{"model": "CTC audio transcriber", "dataset": "read English sentences (LibriTTS-R)", "train_examples": 15625, "n_mels": 80, "hop_length": 160, "input": "log_mel", "spec_augment": false, "win_length": 400, "tokenizer": "char", "vocab_size": 32, "arch": "convnext", "norm": "layernorm", "hidden_act": "gelu", "mlp_ratio": 4, "layer_scale_init": 0.01, "inner_norm": false, "subsampling": 2, "layers": 10, "width": 384, "kernel_size": 7, "init": "small_normal", "residual_init": "none", "optimizer": "ademamix", "learning_rate": 0.0007, "beta1": 0.9, "beta2": 0.99, "eps": 1e-08, "beta3": 0.999, "alpha": 2, "max_grad_norm": 0.5, "max_steps": 11900, "batch_size": 64, "epochs": 48.7, "lr_schedule": "wsd", "decay_fraction": 0.3, "final_lr_fraction": 0, "warmup_steps": 1190, "weight_decay": 0.1}
Rows from block 4 of a small CTC audio transcriber, named by matrix and row number. Rows with one number belong to one neuron. Each number is 128 + 24 x the weight over its row's rms, rounded and kept within 0 to 255. All counts start at 0. Numbers have three digits each.
After each neuron's rows are labels from the 100 clips, of 14976, where the neuron reaches its highest value: "strongest on" is what is common among them. Only what is clearly more common there than usual is listed. The data: read English sentences (LibriTTS-R).
# fc1: MLP up (model.blocks.4.mlp.fc1.weight, 1536x384), inputs 0-127
# fc2: MLP down (model.blocks.4.mlp.fc2.weight, 384x1536, transposed), outputs 0-127

fc1.645:110104095104174130106112101095134108126170145160127108142124103119143193140145106163168165151101131144139149090119161148116107152082146143114173126130134124127129079153150131064136122134140154109119118170129129143158155126155124156127118152132111123105103095121120086146127153109172137143130114147129120133105125096140110122116110118160120069159109140116185106157126157083127109147145
fc2.645:129145076183135129134120108128121132094132091148120153129168138114109140134146106153156123063154130130131144086122145137143128102083114119101135083128110136116141126174099142131123119147116139146097167106096110122137131164120168125136110141103133106096119132096122139103111101153163086148143147090113107131152107142124107118136086058109109105092077091150160113096099122120154130189111
strongest on: the word "she"

fc1.32:160160107120089087112116164144117098150134120126147084209096097172120083080135119114127164175142133137114145136144153127096107149110096090168136120146127139154123155116126101141143123122152166150170128110148167123134136081161105127119120094135155108139122098142125148090137122132140134099111113114117192137159140102114089162098158094118121105103113138117124110131125121122123145111079
fc2.32:075115110134104121111144132155129122161211158122135119074111146140113132150119137136158089119173140110154154121126142115159124127119124082124099146157129136082128131132124095095170130137135147161123150103146122131117120095117126136137114087148146087150128098135107113115122095151091139129120099099147131142132083139147123149149139162102111187116093140116110125155105106146148127118101
strongest on: voice: female

fc1.223:179125153126069123087163163172118132090166085086144133098129090108129167152123136102159119098160141092149150137116104125121109096133119141122154103121076136130115117109139095134143165121127169145113156132143114154116112135121145148167079138128136136094117161113153117117130151086107123087103121126133136128095142097126163100113130139144151142146191143162111103158093097151156147124135
fc2.223:117171118119142131161120169119099139134166119172121169101129161061111112160131098165111144088106124143145164124142115143144127155104074173140140105169162121119105121148067166128124144115121160108086106142119122127102105125127154143129148124175147113117146138144111138123111139124133112144127134125121186163113117095154136144168158128135117146120167141127132113112135111142157124130092
strongest on: the word "he"

fc1.195:121136156102125136138115117085133147149110103178122154106103128133115120138133146151104138166155132161156166125159134132113113138147080129106182115078086112109101098083143119097125100131135184129145122130173123111110108076094137128104120095102148102166112156070130112138185120123124135144145133119147148144147116105133077118141116152119143100090140113152156105121154109087057093132150
fc2.195:133143154156164159109134102130155093120107134139100128142147160091122143139131141110100116085109145135154144123123109156155127088146133123084156133115117112133140139127150128154126104141141095097152118142134107117127127107135140116134109131088160118140118121105152114104127146152105138109135122161081179131130133133128128121122174093159102116122152078116137134161137109103105152086097
strongest on: voice: male

fc1.494:151106119129138163127100126144139155151114128078174115154151109123110094125156128135135145100110071125127135142121143145147168124155144082119141132072135145156091107105134107075104120127124143077117149113095151144130134191137121129118085120171144140130170146134111139106089151115086140117132081127168136124133161154154127103170085104110120094135120176131091120103107112166129106129104
fc2.494:131164149129121148144150096146148110150116116111135118121099137172171084173128173148119098126129138115121129128087115143129113124132124135121141163112135112105167100135117086146077122160118150093107145131130151141188117115132141100111132119172153101121093132145134088128166148092177107140098173116147085086156088155111132132112131106111146114117119125117133093110117165116103104111146
strongest on: the word "i"

fc1.51:117121161118112140121152118138126133148193170136132106144058103119121104138146127166126135132173130156122168180122123142085124130119139146103165098141113150146084109118142104150127132131094154100133137134140128131110146105085156101160121124091127100128107089116109165160134112093144146109141155149150132106127129161196125121123140163137162102143144173147070089168128150111137150136136
fc2.51:137094120093110118098144096143106148102129127142137108144105133141157126133126162142152094106141128102096135131151149111126107112141132117145120165173123091155126148073140160060158122110116133166104139120147191101126113138123150172124062122125165141095134130134090119124131161144164147130146127143129149091169115119121128160137137146091138112108119140135146095125138086067115172123081
strongest on: voice: male

fc1.73:123161168146109093151145170113093116118147129085133159126113178126111110117159101097109082132098099161154124149146096137149100118153111108084149127095073132100103108099097114149133119129141139152095179165131113150144157130146155096152102124136146083133122167096119137131164097111112148125127124133141163150170165130143159124108162138117132134135132089088139129100097155143104127155134
fc2.73:136112107141122125128095123121156116137111119098066188157115082089084136096151102147159140138135117152129108154115166137117117158088092119175088137132106115102124160140161146155136141082106116082118103117137105110148111140160117171145129140125126117061134107177092119131137097124101131111170109149109110099123120124065104139148147130118154165129121151151168129144142137143103100109140
strongest on: voice: male

fc1.24:139154093082141149142090076119134178112135153099139115097164133093118151154146085144123140119122122122146139115135111086121136159154079123106162098114177114115123100140081155129117141101149161152118088089103145179169132116155152181158113170113130082135153142112116133084126133139092132152137173094103082150140140119177109176118151108118118093136150100175154096090105094109121143144114
fc2.24:150117150146125182108115161155146137088111129131118153091152099138116123150116119123118094061135099129095118131126150151097122111093136118191133146144118122100086131149137088145076153124126115138116135098071098117147143108104131137160137103136170096131113144119130098109147132103148143094176118118169137101112110147129081142138135105146107127095087096123186153156143112128143105103176
strongest on: voice: female

fc1.389:129134098140133130128112165118106149161104107085137141110143109150110124152173162077109136121154068091169096086109115114146128138125085077141125142129145110139166131126169115118129137113134158121111130154099143110111115117110129115141149107108118090155115135130123131108180097153088143090136119128140141107118107132125156120136106102124093159111127110132154126130137145165142114124146
fc2.389:124168123109133130133132181112106177131101144133149122175111145105126153121094172111139103142110140138129170131146099114143139152092134075110118140145118134142136148107125112168102115146159099103161082136127169097159136091143109129110153147112127159170126154120125144141141148129116156093125151137130085154141121118126156135162166121156123154125105139148120161126114099166127128098102
strongest on: the word "i"