python train.py --arch="convnext" --model="CTC audio transcriber" --dataset="read English sentences (LibriTTS-R)" --train_examples=15625 --n_mels=80 --hop_length=160 --input="log_mel" --spec_augment=false --win_length=400 --tokenizer="char" --vocab_size=32 --norm="layernorm" --activation="gelu" --mlp_ratio=4 --layer_scale_init=0.01 --inner_norm=false --subsampling=2 --layers=10 --width=384 --kernel_size=7 --init="small_normal" --residual_init="none" --optimizer="ademamix" --lr=0.0007 --beta1=0.9 --beta2=0.99 --eps=1e-08 --beta3=0.999 --alpha=2 --grad_clip=0.5 --steps=11900 --batch_size=64 --epochs=48.7 --lr_schedule="wsd" --decay_fraction=0.3 --final_lr_fraction=0 --warmup_steps=1190 --weight_decay=0.1
Rows from block 3 of a small CTC audio transcriber, named by matrix and row number. Rows with one number belong to one neuron. Each number is 500 + 50 x the weight over its row's rms, rounded and kept within 0 to 999. All counts start at 0. Numbers have three digits each.
Before each neuron's rows are labels from the 100 clips, of 14976, where the neuron reaches its highest value: "strongest on" is what is common among them; "loudest" is the band of the loudest frequency at the time of the peak. Only what is clearly more common there than usual is listed. The data: read English sentences (LibriTTS-R).
# fc1: MLP up (model.blocks.3.mlp.fc1.weight, 1536x384), inputs 192-255
# fc2: MLP down (model.blocks.3.mlp.fc2.weight, 384x1536, transposed), outputs 192-255

strongest on: voice: male
loudest: 250 to 500 Hz
fc1.757:465529539499459519581591477466420583562459527549372474533562508402525556517520437524445443452589480491461466522491493539490444569558542540498461532461376522460445466460511503470528476544523504
fc2.757:441487498491474521552474481551473443511457469530530593423577488511561442445444516503448432483490533483450445474398562510546442479377506421457534466499559514496514440455483560442453515547484432

strongest on: voice: male
loudest: 500 to 1000 Hz
fc1.684:626496507545540531482506562496449541573422521534566484510606497412572480473487520583434413425494436502478407555440496525500584452471490441414619457555496539463529484422466469583553531494479506
fc2.684:493466552529493501608495512507532453407543475474437471564446379473475476444436468565561532460538448406501521506464504496500418553440529380479564526433467462524568480494471557526533504509502488

strongest on: voice: female
loudest: 500 to 1000 Hz
fc1.529:465475546480464531483454531425549428518498430469487503606428397481529490567474395469484493480519417485515471527449505495442512474518400537464606482469500457531532526484457535598438542462441480
fc2.529:458392423427473461498521440472579420504519526380455431444519473494570487562484552444524511395499501484463473558458530515503490495533514403585512539475523601553566540427541529484513402478374525

strongest on: voice: female
loudest: 500 to 1000 Hz
fc1.204:451393486529494481461544489603548478528472459479493502512526451519444521479442492457528412486462433484538543430509420507634464564457498486474491491440440515509477460512548478479485490371497548
fc2.204:548536538495559563470535440482438495483474544515451515467618579525509363522404512493534487480440481462439592572488535524516413619372517483481488480497502519455538497455404544471450509411471426

strongest on: voice: female
loudest: 4000 to 8000 Hz
fc1.216:522409487540507521499499502507466490514476555619533526537458531565546473543429489414557488477492549468559505465574526556467486459461553534515490586480510528539453552511521418529494549516457580
fc2.216:448500484445547522474523489514536496523511476478523505546546444487609506562519464461468490585480474420477460408588488408494506488476533502501521498448452553528594434516511452476631556514551501

strongest on: voice: female
loudest: 4000 to 8000 Hz
fc1.241:502420560549515452476358587538460428474531497497583464514459473539537518634484546448566554459555476467505500459538543454508460444439532496569504528502378525481546516504581537540532597495518446
fc2.241:458523620441548562515410580516528472505633534482497510531493493518547518614534479470500454571470564544495539500487515471553585509477571489548567527487467489478514528565531576489488553453465501

strongest on: voice: male
loudest: 250 to 500 Hz
fc1.459:462501444514527425487516485567547473389542482642463532558509444483487591533487543475441463504493459505549496592508569529444439457467533506496500550408501543365522476612531581509423554438512474
fc2.459:477502464455490534584543556432471539521466515422524463497580500536528522457562559515535487443456527387508467454531496443501506444490528470478507450498494514569445513466480586496402474465459468

strongest on: voice: female
loudest: 4000 to 8000 Hz
fc1.96:574527514511555415403469428554542560526514468497501438496481478535516451608497411504608558647589535523579471404518583539478581413416438501494539538418506517502614540437500563515519564532463439
fc2.96:480468383489562531446492538519475496488509571471500548552478481504475525471569499471535530457523526429502480451477437398480487467546474453552532525463514519441513407472581562436505517419475531

strongest on: voice: male
loudest: 4000 to 8000 Hz
fc1.46:547521538543474505565526523483447518537451527486545607460487467491459528535541533524503591506592532512475534487459533569432483503556450548463389496417548485543528398550515512483494498495487559
fc2.46:510503500549491480490560369580601476477485378517381423447539471530558457499399520385368534491541533402462469475565512496693535508420516423465491447550537494390546602567496457515520526548509467

strongest on: voice: male
loudest: 500 to 1000 Hz
fc1.568:463539558472482518509568454494497560544453563434522473496567462502497452539444408514438562449442438461563462411559438539644524494521430451470428490560520483409466511544511502569508516487483466
fc2.568:419529417491470533482432544475526394547389491577531571543402561542575504493448445523514449512441526523537551487517565559497485499491508500469571484530482504507441533685514472563527443438492529

strongest on: voice: female
loudest: 500 to 1000 Hz
fc1.469:440458490553375491555497465541486452563538510448507532546534509526484419516521460458422493497588468493561472444513453390480484549578452503536613494530520484443492424603505483509542558516509523
fc2.469:578524437420419540487494459454573442451475521467486521494484535496486510570452447495583477438462528479504556506536494452490480582397544466508531549464494605495424514475467529452429507437527476

strongest on: voice: male
loudest: 500 to 1000 Hz
fc1.18:496484537502556461489549474527523487480471371503479503578573505404497535575418384522422416537547599478463520443481497485555525502472375442614432541540575541504573501586556446452470471535536437
fc2.18:543571509567574495468467450544560403556464572585516494439533512478546582520618504429459469482526525521409545401477549536537411508609430557422478444428509505507434477541506608438494483543445461