Weights of a small CTC audio transcriber.
Model: 12M parameters, log mel input, arch convnext, norm layernorm, layers 10, width 384.
Training: ademamix at rate 0.0007, 11900 steps.
Data: trained on read English sentences (LibriTTS-R), 48.7 epochs.
Rows from block 3, named by matrix and row number. Rows with one number belong to one neuron. Each number is 128 + 24 x the weight over the matrix's rms, rounded and kept within 0 to 255. All counts start at 0. Numbers have three digits each.
# fc1: MLP up (model.blocks.3.mlp.fc1.weight, 1536x384), inputs 64-127
# fc2: MLP down (model.blocks.3.mlp.fc2.weight, 384x1536, transposed), outputs 64-127
fc1.951:141119159129131080115125118078077103142179133140122185128149112098126129148151134149119139124150137166131097085159099151116146162140103129138147141074153134124079130132175135125106126056123143
fc2.951:169141140135158109101132122131129139138203105124116123125135137137127128112140164100146122113087136138149105111159133126196100111120122097157087148113133153171151112134134128134098138150138122
fc1.952:157125074152087137129161114093162110063105140134125139093134135123138120111115165142126150159126136108146119131125163131152119105097132113183155162165158116135097171156147132145088120155145108
fc2.952:113138127123130118150148110097136120154129119098123114120093136113097150138120068162104105123140124132117134152106095118117118112113167128119130111128109131176154132106141097177145136136156105
fc1.953:106107125137139175113099134136131073134120140200148134136129099118125172156156126154173126129157131139116102127156127109116158090149107134161144122059156122108134179122180118138122150119133160
fc2.953:165132145088123097155105163091151145077107125103109132082124127144159146124124101164117140133145130118167136127136114145167110158119121099108118145102137134142154154098145158137152159134111161
fc1.954:102109075111128158092175106145145116155110126147131201068145165149129130126122138100133097138121130131087108114133182108165136098189112123157149143136151118123151201147128126145153093106148169
fc2.954:130124154152106113156100140142156137143115139153073130187157151119113172121157126118113127095128123117155139149112100126125190151090150105115145125121107122148134171124125138104182172171166164
fc1.955:131121178178092112122135126130114153112131139147180126173135164140116123110102149126115104134129148081071130084148119143130145143125126105116148109089131145153102110137150133179102085125109123
fc2.955:148130126141098173097204121093117105146105134121119122107161139166153135097084149112116111119118131143095115113110147128156109142084109135098091136151125143151120116120139138128128096128096113
fc1.956:175126120091113134137083087145125155108148132148161121178142113149182105145078171146101117125181141120096134147170142137138116082128116154133146135119092127144113119138127133131142127110106120
fc2.956:140125122119114082091118141128079119114102161101139125101164130148103115127142153151094130137114110118174126158172135104099147159101114094142151142129109151133131119169096118090110138114149157
fc1.957:186115127152113167151141085092131138170133138120159122149136123118114160159112153113134103131149141129136134114111134146148113167111155087128126120127109135122131122126117112134139146138121117
fc2.957:137115126168107150119092166114141129133130162094151108166108093119153111140130123151125101170121091082156153131085097107084169103124116134136111087114134114121155116117139152139169138112145165
fc1.958:110115139109126133151193164087128122109106143120153126105133164113098101104132174090135090159124125101094113169115177130116092179143153124106125146109130145160152116151125112154178129131134151
fc2.958:140135144105129112122122115166101121174165117117155139096146160130117141096116131122124108148143054146093135114120138142101093112123152110121133124101085115155119138158116153115124135101128161
fc1.959:133127123117078132164109141114135120124063136131133121135109145119065118166154130155145140155163117155148097162145108125139135114146119100167127123158154123160104133160131144142145153123130139
fc2.959:103173136096123144159142111122117103087141141093098174127154168093156124105117115148123081167135138123157135159133088112123115118117135151121130123145107125111108134122148168142155124111124129
fc1.960:139126120129127116170135144098119102111102136126181143130136130098135112108147078139126129150131122155129087111126122108120118149126135121113145168114143108132113193158127138136146061138113100
fc2.960:145144113108126105157094134113152118141125085130169125153081123119170123172155115104147118164101116098140160106139133122112105128143131117133144114186119118149156128114133157148103139144121113
fc1.961:124110101112137142124133148138182103091154155098187075133149124106179179121111112133134153145130134140139114122164106148127105099136110145141136111156121108120084160140131120126153107130096164
fc2.961:148131139109111099092108117125152132145100117128138095137123144122138109142124140089097116124149132123167163129152114103085134144101137119137112106171125128162115105092136139145151194147142140
fc1.962:110102106114120114161156145154145123092132153116082119157133105191182150147109112138135129133104162118109106096133119121128138146104110129126120131101132093107125154131125124113119113171139138
fc2.962:090126120162142123117117069157139132121093124144125123140125159128150124125141129134112080146108108129155148129164149094072116117148121107158137154117150126198147061145112143117143160167133120
fc1.963:096090162102161128113117104125113146097118163127173137127129114158160143129118148082140075145161074134103110131121144161126108146104136146119130140063118123115111154089141141133142142129121063
fc2.963:130131124118077116132126153135096110132126115113148158111116147122118090138128150115080105137154121081135122130137112116086124124115133111090098151151102111130154140126124107085155107132122108
fc1.964:126126144175135115091123135138115153147169141133168150063143108131152109165183129106158126155197152163135128113131085152140130147066129104158168119116131166139107122121142096090122078131127105
fc2.964:123079151078113131110107090134201070137101098153166099094180144144142153107123122165110150133166157115096145171170112121095127157165154100121122099119158121133135150080106100155132140127091143
fc1.965:117127095127137135123115149146134120111115165177166176128117127109142169142123129134077142163135129171127102080143107112182157127168123110125137100107102146162085119121160119120073141124138093
fc2.965:089147163143178108133134100153161153170164140111112135122113114127172130116082152148110114122079169115164125115128119118115152121098119131109155083088163114146152158166159107153086111118114090
fc1.966:131116100088119083116120127132156111136125148152131141116125170116151147136132128113109143114105141103079081100122140078154137116115135135158131149159112097059140146127148157125148108145103134
fc2.966:106089139101166114149179139117148163159126170166089154114172072130157101100116146122110104111130146147127132124115111154110100121115130109151144161126136094138133186122183097087135193118148139
fc1.967:141126146141105083115140136124192133125122132159116094178175103132127129146146156138114125152092122165080144123151109123166140151127127153108150152154086109090127072171134096126103120143097132
fc2.967:123158120140122147147118114133148120113110137130154206139095109128118109131124102132144128063132135133151139123138135128110145115129134162100091160116129152153144124104125111116152124139129110
fc1.968:121118158132104126118124132129139104110127123135118165164119138072098112104164132182155140139117128153109129117091149126135163105150169102114121130106128113130083100141134173120157092133096144
fc2.968:139139176114081143125136155108116135124100125121164155117105093134129121114123140127109132130134068121109121109130133109144110148096179128119127120118064135169132148119111147114157163108160142
fc1.969:137115133094128144112134144125110155069132149113141090144122140091135153091092160108137107136134116122111116165132147144146117177076132078085132165162129155123164190097183159133120112142110152
fc2.969:172092130137166148114104122156087112142125142098144132133102154158116117152147134121127190129144156175142108156120168140083122145180110132111151152151089107118171155111134115084141174150107150
fc1.970:119120122125104157158121133083123121036152145114095089155107160141079140118145142173153115155131124173089136136132159098131123132133128098140162135145123111164149119130153144112138134149151117
fc2.970:112136111123130165112165101125093141128111166131100109143116176141167141142124098126175164181187098146133110160139123121149128093122105138141107139166116148120127101133162138194159155148073105
fc1.971:166094092128142129125120138151132123145127141105163118133111149085111174174138121132133147142124124115156116097107148139148137124131120134134151146137145111119116112174144109096135152108137130
fc2.971:104130086158092115159152143086131139117141147129138154077115157093135108157159111122133110105100171151141079109116106152163083152127133107126157127106116141111140141115132112148150132103116098